A small masked image model, trained from scratch.
Data: trained on stained colorectal tissue patches (NCT-CRC-HE-100K), 149.5 epochs.
Rows from block 3 of the encoder of a small masked image model, named by matrix and row number. Rows with one number belong to one neuron. Each number is 50 + 15 x the weight over its row's rms, rounded and kept within 0 to 99. All counts start at 0. After the name is the row's rms in percent of the matrix's.
After each neuron's rows are labels from the 100 images, of 14848, where the neuron reaches its largest size: "top examples" is what is common among them; "peak at" is the part of the image that holds the peak. Only what is clearly more common there than usual is listed. The data: stained colorectal tissue patches (NCT-CRC-HE-100K).
# gate: MLP gate (encoder.blocks.3.mlp.gate.weight, 512x192), inputs 0-63
# fc1: MLP up (encoder.blocks.3.mlp.fc1.weight, 512x192), inputs 0-63
# fc2: MLP down (encoder.blocks.3.mlp.fc2.weight, 192x512, transposed), outputs 0-63

gate.18 077:32 42 82 51 28 27 58 31 59 71 51 48 41 52 58 60 49 19 43 47 53 22 49 53 42 53 13 57 48 62 67 55 48 22 33 30 48 47 63 40 53 25 47 47 46 58 43 58 62 60 53 53 44 43 45 52 51 84 57 45 58 49 59 48
fc1.18 077:74 09 37 40 46 62 52 61 05 37 36 34 61 53 23 50 40 55 59 56 43 52 34 52 44 57 55 41 36 57 61 44 67 67 55 53 34 48 30 59 50 49 45 53 51 41 44 53 42 56 59 36 58 50 36 40 63 58 35 42 31 42 51 80
fc2.18 086:42 83 33 38 49 47 28 44 53 73 51 47 84 61 57 56 21 54 59 53 34 50 72 45 55 28 61 71 56 41 67 73 62 12 64 59 37 49 59 46 42 53 39 45 53 52 55 35 63 50 50 76 51 37 26 56 49 66 76 37 52 59 48 15
top examples: tissue: normal colon mucosa
peak at: top right

gate.346 098:82 46 48 53 46 44 61 83 50 62 55 68 47 49 44 64 50 36 38 51 55 70 36 59 83 69 40 64 23 52 44 53 43 45 71 56 10 51 34 61 21 60 41 45 52 40 47 27 50 58 46 45 38 59 39 69 78 54 39 67 52 40 48 48
fc1.346 101:79 52 47 54 44 57 79 83 39 82 57 56 48 72 33 35 56 17 45 54 83 57 49 51 61 59 15 60 50 41 34 53 38 56 39 62 38 46 47 50 57 21 38 57 75 46 21 54 53 59 56 41 30 54 53 72 65 45 59 64 35 48 61 29
fc2.346 131:47 72 42 63 63 81 48 67 17 34 49 58 57 44 25 46 46 69 46 67 52 48 36 25 55 03 48 19 47 43 79 46 50 39 31 56 29 87 28 29 52 54 47 50 53 48 48 40 80 25 42 30 49 54 52 60 43 34 49 47 24 49 44 86
top examples: tissue: mucus
peak at: middle right

gate.344 092:23 40 24 58 00 34 45 52 47 40 36 87 47 48 59 38 71 63 41 58 45 52 48 44 46 86 75 77 45 49 62 37 46 65 26 66 48 52 44 47 39 43 37 62 42 44 52 55 57 64 41 57 49 56 49 44 35 58 58 50 44 43 46 52
fc1.344 079:40 56 46 58 24 45 55 49 73 28 12 97 37 33 39 39 50 74 46 67 52 71 43 53 17 54 57 50 47 48 63 52 31 67 42 52 34 53 57 50 55 45 54 61 55 47 31 63 55 52 53 82 50 61 43 62 52 59 72 57 42 29 68 54
fc2.344 102:71 45 67 50 13 52 44 46 73 29 52 50 29 41 54 52 52 82 46 61 48 49 52 52 42 51 61 45 47 38 53 25 38 42 53 63 19 18 60 51 48 27 45 85 49 53 28 51 63 54 39 69 50 63 49 99 43 43 82 58 62 33 50 61
top examples: tissue: cancer-associated stroma
peak at: bottom centre; bottom right

gate.299 090:46 70 61 36 30 55 60 58 40 58 35 64 24 40 08 43 75 59 37 45 31 34 32 32 08 52 68 41 45 30 67 62 52 61 10 66 18 45 16 56 60 49 48 68 40 51 55 42 45 62 52 99 41 63 62 58 34 75 67 55 54 45 55 39
fc1.299 106:66 73 47 63 28 33 78 62 49 52 45 71 33 36 20 31 54 51 38 41 21 28 23 21 31 64 60 46 53 36 51 58 55 68 39 63 27 71 38 67 55 46 41 62 34 65 67 45 60 71 54 85 49 64 46 17 50 79 72 71 19 41 43 49
fc2.299 123:48 61 59 67 47 69 22 61 65 34 44 43 27 55 39 50 65 76 40 39 46 38 48 56 24 62 57 49 31 27 48 48 37 43 33 59 19 30 27 57 62 40 53 63 24 51 56 64 47 52 38 71 56 49 44 96 14 57 65 64 49 63 54 21
top examples: tissue: smooth muscle; tissue: cancer-associated stroma
peak at: top centre

gate.62 101:43 54 48 59 26 70 47 36 49 45 75 50 53 87 48 18 62 18 36 42 33 44 59 39 42 55 60 45 53 40 47 36 68 33 34 64 72 51 47 40 51 30 64 68 55 50 27 54 77 68 42 44 49 46 54 65 76 37 57 91 73 65 72 52
fc1.62 106:32 12 52 64 48 43 63 37 55 50 42 38 69 68 61 48 41 50 72 34 37 53 08 41 62 29 35 71 53 58 40 46 50 56 62 79 32 49 22 81 33 90 62 59 31 51 48 42 67 64 45 34 44 53 69 56 64 30 55 57 33 46 54 55
fc2.62 115:33 48 57 40 25 58 54 46 50 55 75 73 46 26 41 44 55 61 26 69 46 51 57 59 59 96 75 51 71 41 65 47 51 60 33 54 53 69 64 19 65 60 56 44 61 36 57 47 36 49 55 71 50 51 62 78 81 47 44 50 29 38 50 55
top examples: tissue: smooth muscle; tissue: normal colon mucosa
peak at: middle left

gate.446 096:51 62 83 43 46 42 52 45 67 79 50 53 68 62 50 24 44 52 40 50 50 51 64 50 68 33 48 52 68 48 59 52 94 45 36 53 44 69 46 56 76 51 43 56 46 37 45 42 49 19 70 51 50 44 64 37 46 22 58 70 36 52 53 64
fc1.446 125:61 55 42 34 48 45 18 76 54 50 62 67 79 40 54 40 71 70 59 54 38 23 41 33 68 40 57 50 41 46 39 16 55 55 46 59 39 59 19 50 70 60 51 52 68 60 41 37 27 57 67 44 53 30 53 50 49 54 49 63 42 49 64 62
fc2.446 103:57 31 54 50 55 32 40 29 21 56 54 25 76 56 55 90 24 55 32 29 40 55 53 55 45 61 50 70 56 40 39 64 60 48 68 40 50 41 65 65 45 50 48 63 44 47 73 60 52 79 34 26 65 44 50 41 55 58 36 27 55 60 35 37
top examples: tissue: cancer-associated stroma
peak at: bottom centre

gate.282 068:80 55 35 54 31 50 59 51 50 52 36 20 62 49 50 57 66 59 57 50 51 33 37 70 39 34 44 00 65 47 51 50 47 59 28 51 73 54 57 35 57 44 27 47 30 57 51 78 51 45 52 55 64 77 54 06 61 48 47 48 40 55 63 19
fc1.282 076:42 39 58 51 53 46 18 38 42 48 69 56 27 58 52 59 38 51 20 48 38 57 72 38 52 50 48 97 47 63 64 43 43 50 66 36 40 32 51 60 57 51 66 55 55 44 64 16 49 47 57 50 30 30 44 74 31 66 37 45 49 55 46 73
fc2.282 076:51 55 50 58 51 37 54 65 50 58 46 48 59 73 77 46 70 72 55 51 50 63 49 48 68 60 92 26 43 53 51 65 30 54 45 47 49 70 59 50 81 47 23 25 43 53 46 50 31 50 50 57 50 60 46 32 49 42 49 44 24 44 56 52
top examples: tissue: cancer-associated stroma
peak at: top right

gate.244 058:97 62 29 49 42 53 50 77 60 41 47 56 41 60 14 52 66 50 47 68 43 16 47 36 44 55 45 49 36 64 44 53 82 40 51 35 57 56 72 44 47 83 50 49 48 67 66 18 54 52 47 39 53 64 65 35 55 78 57 52 48 39 49 60
fc1.244 057:78 65 49 55 43 56 42 67 55 50 40 53 34 66 07 54 57 46 51 55 50 32 56 30 54 60 38 31 46 67 51 50 99 33 55 44 54 50 68 49 48 74 50 50 48 78 52 23 48 39 42 26 47 55 73 49 49 69 48 47 48 32 51 77
fc2.244 067:49 39 73 53 50 40 53 62 88 51 48 62 73 47 61 58 23 64 47 69 39 37 26 72 40 48 33 17 11 84 50 56 49 45 69 42 89 50 64 73 42 58 40 56 45 66 58 47 45 50 61 73 53 51 36 46 11 49 61 27 79 71 51 40
top examples: tissue: tumour epithelium
peak at: bottom right

gate.174 068:75 50 54 45 52 35 68 46 53 39 53 42 45 33 57 51 59 50 55 48 41 72 44 49 45 66 67 54 53 31 63 16 50 55 81 57 47 49 28 34 38 41 45 47 63 49 47 53 49 57 26 56 51 40 44 45 32 51 42 51 31 49 59 27
fc1.174 057:33 37 45 52 52 53 48 51 61 49 60 60 61 64 46 50 37 53 45 56 67 43 49 45 56 41 32 50 27 53 33 84 48 63 51 45 49 43 65 81 53 61 52 80 15 50 47 51 57 38 62 52 49 59 70 46 76 53 54 49 53 50 43 55
fc2.174 061:57 51 49 57 72 46 43 54 46 74 52 33 65 67 68 59 39 29 14 48 46 53 39 48 37 50 48 74 49 32 60 28 39 47 57 65 48 17 29 40 40 52 41 25 61 52 48 51 45 68 25 47 54 12 41 32 80 11 44 59 54 29 61 45
top examples: tissue: smooth muscle
peak at: top centre; top right

gate.110 018:60 46 43 50 35 50 50 50 50 50 50 45 50 50 52 50 50 50 50 41 50 54 50 29 50 50 50 50 50 39 16 03 50 50 50 50 43 50 64 53 18 50 34 92 50 50 50 84 50 50 44 50 50 50 50 50 45 63 50 50 51 50 84 17
fc1.110 019:50 50 47 50 50 50 50 50 64 50 11 22 31 50 47 42 50 50 50 50 09 54 36 50 50 50 99 45 50 58 67 35 49 50 50 77 25 50 63 50 73 50 23 50 49 55 51 53 09 50 95 40 50 50 81 50 50 46 54 50 50 45 50 54
fc2.110 023:50 50 31 50 50 71 50 50 50 31 50 50 51 50 31 34 34 65 50 50 50 99 50 59 50 62 50 53 54 26 51 50 50 87 50 44 75 05 42 45 50 50 76 50 50 15 50 51 40 50 52 50 37 62 43 48 50 50 28 50 50 50 50 34
top examples: tissue: normal colon mucosa
peak at: middle right

gate.37 101:97 50 49 66 42 47 55 54 42 51 50 49 55 38 03 53 39 51 35 50 82 49 57 48 65 66 55 28 73 53 49 40 62 60 29 56 64 47 52 61 52 33 61 49 50 38 77 45 36 53 18 06 45 41 57 66 40 50 31 59 43 64 57 51
fc1.37 086:30 62 44 25 16 43 57 41 34 51 40 61 54 84 76 51 54 21 41 83 16 82 56 49 50 38 50 73 36 91 54 54 62 41 54 36 53 67 40 39 35 63 37 43 60 52 53 73 62 78 73 81 62 31 46 37 59 60 70 42 49 54 43 52
fc2.37 122:57 65 46 30 08 49 45 46 06 56 50 35 72 83 75 42 61 16 42 60 26 60 50 49 49 61 50 41 47 95 14 31 61 31 54 50 52 33 34 71 69 43 43 23 47 68 49 77 40 63 52 54 47 40 53 44 55 55 64 58 48 61 43 55
top examples: tissue: normal colon mucosa; tissue: tumour epithelium
peak at: middle right; bottom right

gate.454 014:50 50 50 50 67 50 50 50 50 50 50 50 50 65 50 42 50 50 50 50 50 50 55 50 70 50 99 50 59 46 50 50 71 50 50 50 62 57 50 50 50 50 20 50 50 63 50 50 50 50 50 50 50 50 50 69 50 50 65 50 50 56 50 50
fc1.454 015:50 50 50 04 60 50 50 54 24 50 50 50 50 50 50 50 50 50 85 50 50 50 50 50 50 50 50 50 50 50 50 50 50 50 50 50 20 50 50 50 50 50 50 50 50 50 50 50 50 50 25 50 58 50 50 25 50 49 50 50 74 33 50 75
fc2.454 014:50 50 37 53 50 50 50 48 55 50 43 50 50 50 50 50 49 50 50 50 50 50 50 50 35 50 50 30 50 50 50 82 50 50 50 48 80 94 50 50 99 61 32 50 50 51 50 50 66 50 51 50 50 50 50 50 15 45 50 50 50 26 50 50
top examples: tissue: tumour epithelium
peak at: middle left

gate.470 010:43 99 50 50 50 50 55 50 50 43 50 50 50 50 50 50 50 50 31 50 50 50 24 50 50 12 50 50 50 50 50 50 50 96 50 50 50 50 50 36 50 25 24 50 50 50 50 53 50 50 50 50 50 43 50 45 50 33 81 50 50 20 50 61
fc1.470 009:72 50 50 13 50 50 12 50 65 66 50 50 50 50 50 50 50 50 56 50 06 50 50 50 50 50 50 50 11 50 50 50 50 37 79 50 50 50 50 50 50 50 50 57 50 50 50 07 53 50 50 50 50 80 50 99 50 54 50 50 50 50 50 00
fc2.470 010:68 50 50 50 50 50 50 50 50 50 62 50 37 50 50 50 56 38 50 55 49 50 18 50 50 50 50 50 00 50 77 50 50 50 50 50 50 50 50 50 49 50 50 00 50 50 50 45 50 50 50 38 50 46 53 50 50 00 50 50 46 06 50 81
top examples: tissue: cancer-associated stroma; tissue: debris
peak at: top right