{"encoder_arch": "vit", "rotation_deg": 10, "method": "mae", "loss": "mse", "encoder_head_dim": 32, "encoder_qk_norm": true, "encoder_inner_norm": false, "optimizer": "muon", "lr": 0.0022, "adamw_lr_other_params": 0.001, "gradient_centralization": true, "steps": 6600, "batch_size": 512, "warmup_steps": 130}
Rows from block 7 of the encoder of a small masked image model, named by matrix and row number. Rows with one number belong to one neuron. Each number is 128 + 32 x the weight over its row's rms, rounded and kept within 0 to 255. All counts start at 0. Numbers have three digits each. After the name is the row's rms in percent of the matrix's.
After each neuron's rows are labels from the 100 images, of 14848, where the neuron reaches its largest size: "place" is the part of the image that holds the peak. Only what is clearly more common there than usual is listed. The data: stained colorectal tissue patches (NCT-CRC-HE-100K).
# gate: MLP gate (encoder.blocks.7.mlp.gate.weight, 512x192), inputs 48-95
# fc1: MLP up (encoder.blocks.7.mlp.fc1.weight, 512x192), inputs 48-95
# fc2: MLP down (encoder.blocks.7.mlp.fc2.weight, 192x512, transposed), outputs 48-95

gate.97 066:113115110142131147142133122143073072114136145066125123110111129135155153167192141178115123076144098135070141135132080157116211125096123127129124
fc1.97 066:097072089211133126177156059146110119080140129092215135142118128148073126127126112190144120109148119127112183149095070154093139127085159125148152
fc2.97 070:138144211118133161150101158130169087140125115142152121143137127089144125141133136103118147168085128141114138149184157148217121171142098130112118
place: top right

gate.400 095:124145119108131165049154118169137146097127178137083198122137101110139156131119098124153125162128095107110103101141070110117070098115107115125171
fc1.400 095:125125121137123128162159115100127134064116174040146155126140160122125127131142129093134069138038118130131130129137120158126057139172168149189176
fc2.400 097:121138086154172181123110182153148127085122154094136123138102100126138155106135146037133165113142122131112128126144063110108122186123094096102146
place: centre

gate.91 043:124176130122118252135123122113122133137128126112128135141097128128117111130139103048109129172045123172127141129156154131130126122131126121163124
fc1.91 045:116124104129064108055129149147147134126155133163130152094123146130171190099125143145132126069094240052116119075159136100058164121128127118126193
fc2.91 048:146129121112127147101128091129155135133115125126126130071152067171180124125144128061143126122128135130060129087141120106113151158073144136133173
place: bottom right

gate.279 089:164128148148068100083120128177104173164145159073153144145155127067115201132125089101121134123110070122154120109077169173130111132140147138124230
fc1.279 091:127147124116117124175131163142139107144140114163159109000144148088073146125118101096128064096120136196139150092182116108207158121127118154110138
fc2.279 098:132046096103145119103141127126122109135109117179099133128101092183125105149133122139133135199159119124125101131113083123129103118233135157178196
place: top right

gate.258 085:118128126145128133148122174111065110050119135120076108133128194157066137169193100130067149138101168118128084204091161085147136130122154153094013
fc1.258 078:101113137093154140117142075125139141080073128155131073142124101140129129199156154128131116128091128126115164118130149138220117162117139139164038
fc2.258 096:145135123131116131129131150129120113113131147181097143091144209118123123075167112093157109127100142070051120184134115115067138112125079174077188
place: middle right

gate.478 067:073134092123091099175167176144064100121087169130128130128182168180152154084123067126103136126174125095119137151108172111123194109167112107104140
fc1.478 072:080146159125143188130140122120146117141117150099136139042148184150134139157115028184068129123185164125120173134092124128132145098055157112109158
fc2.478 078:123134134168081056117114147121121127072086122139095090182141078117123143114127108134130144130136141158133172204136151103150120200222083139108131
place: middle left

gate.509 017:110128042128128128172128128198114128032128128128128255128128128024128135128128128128128128128222065128128128128128143210128128103128154128128128
fc1.509 018:128128202128133128128122128128128128240128099128128179128128128128135128088143128023128128128128128128128117163198128255128128128128128128128128
fc2.509 016:121220055140128128128128128148127105128128135128128180177128115128128128128128146128128133128253128255144128128130128123051132134124128128128128
place: bottom left

gate.117 107:152149128066139138157076180117054189146114143117100132196093160169084114105127045181144133085087156118142180115189131090124080104115154135100110
fc1.117 089:102150177187134151172122104106191123091076144155186122095121096139176150112117154190055112065136146126143088174062066135102134126050112195116135
fc2.117 122:151137156053125151121075201111057179095146106144076161158095115126106105135144073154151097111104170134095163129164161139122090111101184163130131
place: centre; middle right

gate.38 012:128243128128128128128128128128128128128149128128128128128128128141128118201128153128128128128128128128153000128128128128128128075128128028128128
fc1.38 014:128128128128128128128128128153101000128128000128128128164128128128128160128203128128072128128103128128128141128128128128128135128128128128128128
fc2.38 014:171129128129128128128129128200128129128128128128128128129129131120128128128160128128142128128128128128128102255171128128213132114168128128128128
place: bottom centre

gate.313 114:203113073177068088107147118155125112077155115132147112115122160159160125130164129121126168173124117105150095112133124031136134090085166135204145
fc1.313 105:081194153016130147108103126124144128188090145134126168160117104166123080082077111087138113136144124095105084134113102217154178145142135135149150
fc2.313 103:147186135151099084156117148147149118140156103124184138106155177114124150175163153138112107162094207226134160153160161139195131143111190098148090
place: middle left

gate.405 090:132116126158120155127095156166124106146133135054106127160070210087157137110112132133189069130169149130157180134140062108090118134133113093122092
fc1.405 083:129115097131184114130138110068138142139114125104139106121147135113117126114209114103094139168134128132118136106136176173147174134204136139133128
fc2.405 098:117080140077151113111073151083148043135076143162099135142129128157144121139147124089134145125135155199160102074149162124129129188131098134077143
place: top right; top left

gate.123 059:098145127066169146139204102129162128126138126074130120000127196130155128122081086108119109105205140157135191097188078105123169144132140104126131
fc1.123 059:109121157132155101202174149122132126123067128057179071139122149105122128121122032114145125122192125147132093161140149110188127135072174073093130
fc2.123 065:151149133152131085070162127136155149186122120137050122143061179089131137101037082147092129132122136150134119136072137107150115174175126143125052
place: top left

gate.253 087:110136119137137091144187134156120135170103169074150135137161137112156098119138164107108139118146101129153115131142128148082099094073142082104129
fc1.253 086:123128148065105125098127189131110131151116135133104128087168157130151156109066130141164105083112120108118148139138139151061142157154141094129125
fc2.253 081:136156056114084120132117133130165133188094161067139160146135124145116128145096126126115148101124079097091141063144120139142124153090131063103110
place: middle right

gate.211 113:121120126091107151112156146131132145179076115058092128110127078168144097149135102181086123094180114158154113157109144083130131163129108114076171
fc1.211 119:119130123143135073116082143091090069095118098154114104148164132113112111074090076141197128167126159150170084111122094154136123111080093168123115
fc2.211 119:116084143110151161069098144143116138098108131207124097161178118143079116069077082110171214125121132176145130142154184118162119132084152148135102
place: top right

gate.254 059:130190148141128109137077139141137196134145136165125033127108180134134057098134097109141138128125121099100159194120075171112104108203133174106140
fc1.254 063:035145131151104110203112167147128134133061113166107061120075143119124128106136114187076113124137156090066141170102119136172012133162188139094203
fc2.254 071:162135121076148138062175130161115093091194125054174164139175090122155140147087120113182199129093094134115118100128129086156139098140111102090120
place: middle right

gate.426 051:118115058115135149108124053135123127096078128148200121130128125068196141122140151127149128139114146131135108095128159126104124112085127115124129
fc1.426 045:097144175105151157112178147170095141125166128130117110148122130114133162063212128129131083126086139076126052130129111171166120130132130147067129
fc2.426 046:129122061131128076161171126032249128136108104089125124155130124090151128122131164132144138128138194144096117137092077152060170161079134120114121
place: bottom centre

gate.29 068:182165136132107096149160224129105139135112167140171138000103127144206109129119127183128110106121124188120101081127119123142063145166133116062139
fc1.29 062:143127154156110092133212151128131084127058111165138114072090115203171132129120153145126139110142113222145128123093065122132134124126110087128129
fc2.29 081:059120108174121150126120139143124166100132110167231126127138163130135136109138133167126180128159136084085134127128126114130160113127132096107105
place: middle right

gate.333 106:115137128160078139108124159146151141120088156139094087038104119150176113152139080191077117129149149126100155096134121096162057123200050147115144
fc1.333 117:172129137110098104161081087081129146130073121102115121141161118064132175079199107131074074119097107127071120183132116152168139155148201092173112
fc2.333 119:099112146108163136129080174088109112108190094131106195177139177136069080183134127099137088153138156162118137142140197086114136130184192139131134
place: centre

gate.369 102:129155166106139114134120124073122132097102153141125134077148145123176107125120090155115147130161146125120101205069153097134128171138080135128096
fc1.369 110:192141086129124119127140172121103247166133150130126150210077152070161067146134122159109086112114123070116135119127118108151090150124158169107146
fc2.369 110:128160102072128165129084130137045183094129069102109195140115151174070113128123175065161162075086118122124148039109144169159143112140132124156144
place: bottom centre

gate.24 102:125094113111117133136134185158129165080112144094116219087119095149118095106156111148122126146113106138126121121127036107136112107106143131151120
fc1.24 089:094106143140149135083079091109159118108166135177138143119119103133149014131124164136091101109089086143157126162116144123089215126096108129125112
fc2.24 149:169196164119122107147095068151095141158108145093144130131165114127129134099129118161116151113125147127094165057196125199222128154184138130160110
place: middle right; bottom right

gate.479 016:128128131128120132128128226202128045129128128171128094128128128128079128042180128128128118115128128128038128128128041128128128128184128105083032
fc1.479 018:128128128052128128128118166202065085128128077128128128128128154106076128128128128128128093128128128167128128128128107128128145190128116139069128
fc2.479 023:222129142172128145127128128128128157128128128133128056228138103180128127128128128129128127131128187128183129126154051128128128084128131128127059
place: bottom left

gate.110 101:056181138150097128150143147138137179167092149150124111154101140104127169120044128120148044135078152131086132158172099141149142085105186102125197
fc1.110 108:132106095144171193073115127061122132090130145047117125161164138072104092135144129140057185135106100101160124109081150155096129152143073145135140
fc2.110 109:126163119117148145079145134176064111129123185142111148106146102114138121142118128117108060160137104160141110148201132146124167151169176108104094
place: top right

gate.179 064:149157172142135146146070117079113126139176137120118173177133151092124078134132155141125071118106176172135115072178171152171143094172148121077097
fc1.179 065:182176155092142118145134119041118140115123132127120108168149111130140038131159127203086125161122134174186130051181120025138155107133140130134128
fc2.179 074:114048131068152130161125083095087139126096158135158129116115129131128088147109077107130127100132110131054151178134121131150112122035062147132172
place: middle right

gate.175 064:124126085115150122115084140131118133147145152088150120110156128156063157166136190103127132126105119117119114102132131127099112064086141127097130
fc1.175 060:058142119062075093114138135103120150103126134139123133162122153103130153160091153135159120132131149153221102126100180100131125146134148102126063
fc2.175 079:109119182137194083125109093126090122116137110115128177143139128183082131168128126120133127098104134127132124102158076142098166110111118182126080
place: middle left; top left

gate.304 058:072131129063130102160137188148216159166116095109130061107183124147128179149129133129130151130116111108098058101141141100157099116146084130135114
fc1.304 056:131152132116097128087121138115121121116128138180123131139138091126121127148140166124107123135117087111087132161128106128092138132124094129134120
fc2.304 070:121099143171170128125002137108126136088134083141141187123131190105126127121130210128110094129128119147214031174091133123110149155129140139126177
place: centre

gate.58 080:133106098114113133127092121156229196146122119132088097101177102102129132021126111127128148119098163143119192147054134113118122148178104101064126
fc1.58 082:187201119130122070158131095184144066160130090155049131105087141138067127214109083116089095189055134162124098100108102099147180189116132148158129
fc2.58 074:117177152114093130101068142125129113118111087162144127087152190124112144101135170108130168138100179126099149089103120123106182108202149112149146
place: bottom centre

gate.424 097:089141128143137128090114148194141133106105107132166135088128107199101163131121134171101088103097142126111122131118120116042148074095100099088103
fc1.424 099:063128134124103085111162143153158129163123163116150142068130135162118143112126129205040093131175131098134174144063095105093126174159121081092108
fc2.424 112:185129135146116140142142103128128133123179146127131111129167135108120119138137141165178144094130132153119069167103052054118124184144154108129102
place: centre

gate.356 061:134163171128119100116147147099129133114122110135108105110084132053118123112167093156160125114191128143092119065230118149255143126156059128131158
fc1.356 065:128068098119128182115122091094082133138115155131125172196153117154125126162119114159128122152114062126098159196087188100071189118093161075074121
fc2.356 073:124133114179124123129104171119136060153136139083142134148049118123198117132089090073140170121212123085152104089126115106135127156143130158129202
place: bottom left

gate.196 031:144129128128144122131131129169128093150128128143131117128140127129136128126165128132121090127151066130102128126128119120167193093131128140108129
fc1.196 038:176132149126147116119128148202115026130127125128126120128132246128130087094156127144145127075156121127124131146127130128128128129128130129128138
fc2.196 036:145132156130136125142072128130059174090117113113172110121118139197122135128098202123123128131128108124081079059123135148123142137155100127136128
place: top left

gate.242 109:184111126137094067107128114129127078122123112098101058193082148200167144132151087098141166123099137143138137133123088135173122154130122140120129
fc1.242 104:136136115119134140131096116185097108162158135148049107125167119157174147135107138093112126121155124150113113181155128143188142117139162197136047
fc2.242 101:169118136178123107134076148119116072121153109163129107153134208172134084136138127161143108108191145176128164059103131115155200135094113145181145
place: bottom left

gate.381 080:126169099132138130061173119112146151145158126052079186188143166120135155116132154088128136161110076113112146110120124120080061134167028080158107
fc1.381 080:063135206142105122151117124134172092034140149190184069100144051156157124117104134179106100128213178160127117132127141118089096104090138169144167
fc2.381 090:111159151203140122096130173142145069127105143133128174128135128127129095125139205080131135107183079105134154133122125098072085123167175121161144
place: top centre

gate.134 062:116219041079156137153087133135122147095147135127156131064203164138128094107129101099089139123102123191250120153075123130162079109127142166127124
fc1.134 067:129062226185084081098181117121146109143123135126099134174072084113108151208130127145176090161149146068046111109159143125115138148122115123118130
fc2.134 081:158115174081160121112147123159225115127119092122078088191143149130125161143124138122101121138119165142139177107115124185080144133166207159130153
place: top left

gate.149 091:113112066061138095088137076149061131140170123113096152208129140129095128124106115077166171144083135142126154106184179128161076124159147135150091
fc1.149 105:100134105183132117149135096180143074093140150118113116076132125133156137129121209093126124164142121103136110139132137158168129190128040113155131
fc2.149 120:149122168126128104088162125104130190143155156145132192154182081099125130155113109151128159101083155137147127098133111110123133093140182136086118
place: centre; middle left

gate.43 045:106129122158119125116198101170114139128115126029173055112161064074118141148112087111128127143078213221113128115145122128127159129057157092126127
fc1.43 043:126129113129103062117166197130139143122125159071059033169142125079045131125120132122054077128132092134113138138130127126159126129131123151114099
fc2.43 050:118043130121079090023132139070124128160071128095109029127088089024121132120128043137128128126133126105104126174113122129107147101140072129087128
place: middle right; bottom right

gate.315 075:124110103091098161097103154083190110125118125106117150118108126132125062224143148138079114076132091108137166148117101102174193127140163133095140
fc1.315 094:114107159087151094118124111068100130210142124120116124117121095135109077136144144178112131129128086143162161127078150118123152123123160102110168
fc2.315 102:080124109130118082140081110161158149125128129114104082143154174123226142115122161105154142054140193098105166124137085094194138173092105150172129
place: bottom centre

gate.68 069:151090118086125174051147055124128150120115112139127121202120133144141092187124096146128084167110097126091164066142177121127103134081156179059137
fc1.68 077:127193133121125114069114186121111130093099135155134156056128127102094103128127126138083121113132137114149108098134098129148168062134043156138126
fc2.68 080:107099090142124093158133127116115093085130120101124130082124081170148141130185134071091137127139115078125158174143137081129096137090202125128141
place: middle right

gate.59 093:107180177130115115136076097119077131077087099113108078083127116161147142106158145136104132153126187110119063160152131173062140175053123158178080
fc1.59 093:122155102120059127090109135075140117058117117132142069171163115130123163080116160163069153129092124107142151086173173104144113194061112126191069
fc2.59 111:154086153136169149110082110183151073149172121139146175111136135102176096121102134240191146056156130120077083119124081133086152042156143128109138
place: bottom centre; centre

gate.173 085:115167126095158059128139136178124157096192163154144147031146155152108147147096100100150155142140143129111120043136082124153079144115125080063125
fc1.173 093:151132100082157082133109162114129133122172156116109080129137159140074183131127158128167138158116166125089102079132128134097127110077153101082108
fc2.173 129:072121102106095137183123122137086148160124126048111122125090121117126126122080110131121103129186120097140126112148180156129104096184084161159080
place: middle left

gate.420 010:128128102180128097128128132148128128128224128128128112128128128128128128128118128067128128128166128128128128128164128083128128128128128128128128
fc1.420 010:128128128128128128128128128123128128128128243128128215128128253128128128128128128245128128128128199128095128145128128128128114128251128128128128
fc2.420 014:128166128129128128162128128128128153118128094133122137128128144161150128128128161157128193161157128128128128128128128128128128128128128128096128
place: middle left; top left

gate.506 077:133128167187105146219149125188075083120161104124128126142118126141098142111123132181105169109135118136114127118146129104110174045049062186107186
fc1.506 090:145118128104119107157062153147127078129139164128112143097156143177133086097107135133157072109133121122204133128136113113113130142082150148189063
fc2.506 103:185111126108103162119119099085122150167123094120127080191118139120047141089123132071140120180130179131112112088136137105130157096160145175114176
place: middle left

gate.467 082:093130166121128112131124153175111121111134121149137129142079104138113135145102096160125112177179105070128127165091091099056085102105131078124146
fc1.467 078:087123113142084113142100127125105181168144141100158103129050169164099104058145174142225132176147119090097157135103120157130192130180164096072148
fc2.467 089:170130062183144153113153121126136160111081138082108129065120122168108127163203187147168143127131123176102134120162125140124133168126127131125073
place: middle right; centre

gate.377 097:127166180129121121129072129188109187114182160129167139127164114213128124119131132094108093131080221128130100136079182201006121173098158124137140
fc1.377 094:136070070059135086153149129091098163108169142137115136128127133135165181125145128159124152115060111074127134124165088066126131117158143187104129
fc2.377 099:182047159112139153164134123107153183137084191120108149147114158096116135152132107138049139102123129143124157007143124116185125159092070156127127
place: top right

gate.221 018:146128054103128128128090128119128128174148081132175127128255128128207128128128128104128099144128128128128128128128127128227126128128087128213096
fc1.221 018:128128128070128128153128131123128124128128242128128160128141128132128128128128128128105155128128042128128128128128129128128128128128128117157128
fc2.221 018:118128128129130128128136097128093131129127128128144255128128099128132156131128126128128128129129128129128142001128199128163101107092030172128170
place: bottom left

gate.8 124:120115103106115181063101151075136131097132140107149128104072168101141171187077086155105151114133168118130108088063077160073149089116188125074165
fc1.8 127:173172126130111085093138117143162135123139097151201125106148200084113075199119113097097113145136119151135109104133151132120125125077114077133186
fc2.8 140:111147109129171106151170131143110098102163141087104112114084062145228120058170116145138104102126145113133171144114121143099149174143188160174106
place: middle left

gate.397 093:095138113175110125134164128132116132071123104080184201077128191124145116068095154134140187163108111151083123135127085087138053126076108092095143
fc1.397 094:154159104146121121139134175118098127082126166145153106112137150138083061093098109113151175109099158193153141109101173142168145151076114190148070
fc2.397 101:117040156159105126158081096137188103074166090083120182170145133135175127197133153073149177122157133065150126107158116117080114160128110141048165
place: bottom centre

gate.365 055:134128140140157124102173124154091129062110132159125079109119157165083122096129131221168109107159149118130164172060112116128097105136133142128197
fc1.365 050:131136160137136129132145105171079125087119146166131085058117176165139123106125084221154121061140128092128171185101065127129090135135127176147175
fc2.365 068:154134111089134137119158137121148161133079117048127142158163129167246123138155053174084115077043108112156140133132154109129117115088132102088111
place: middle right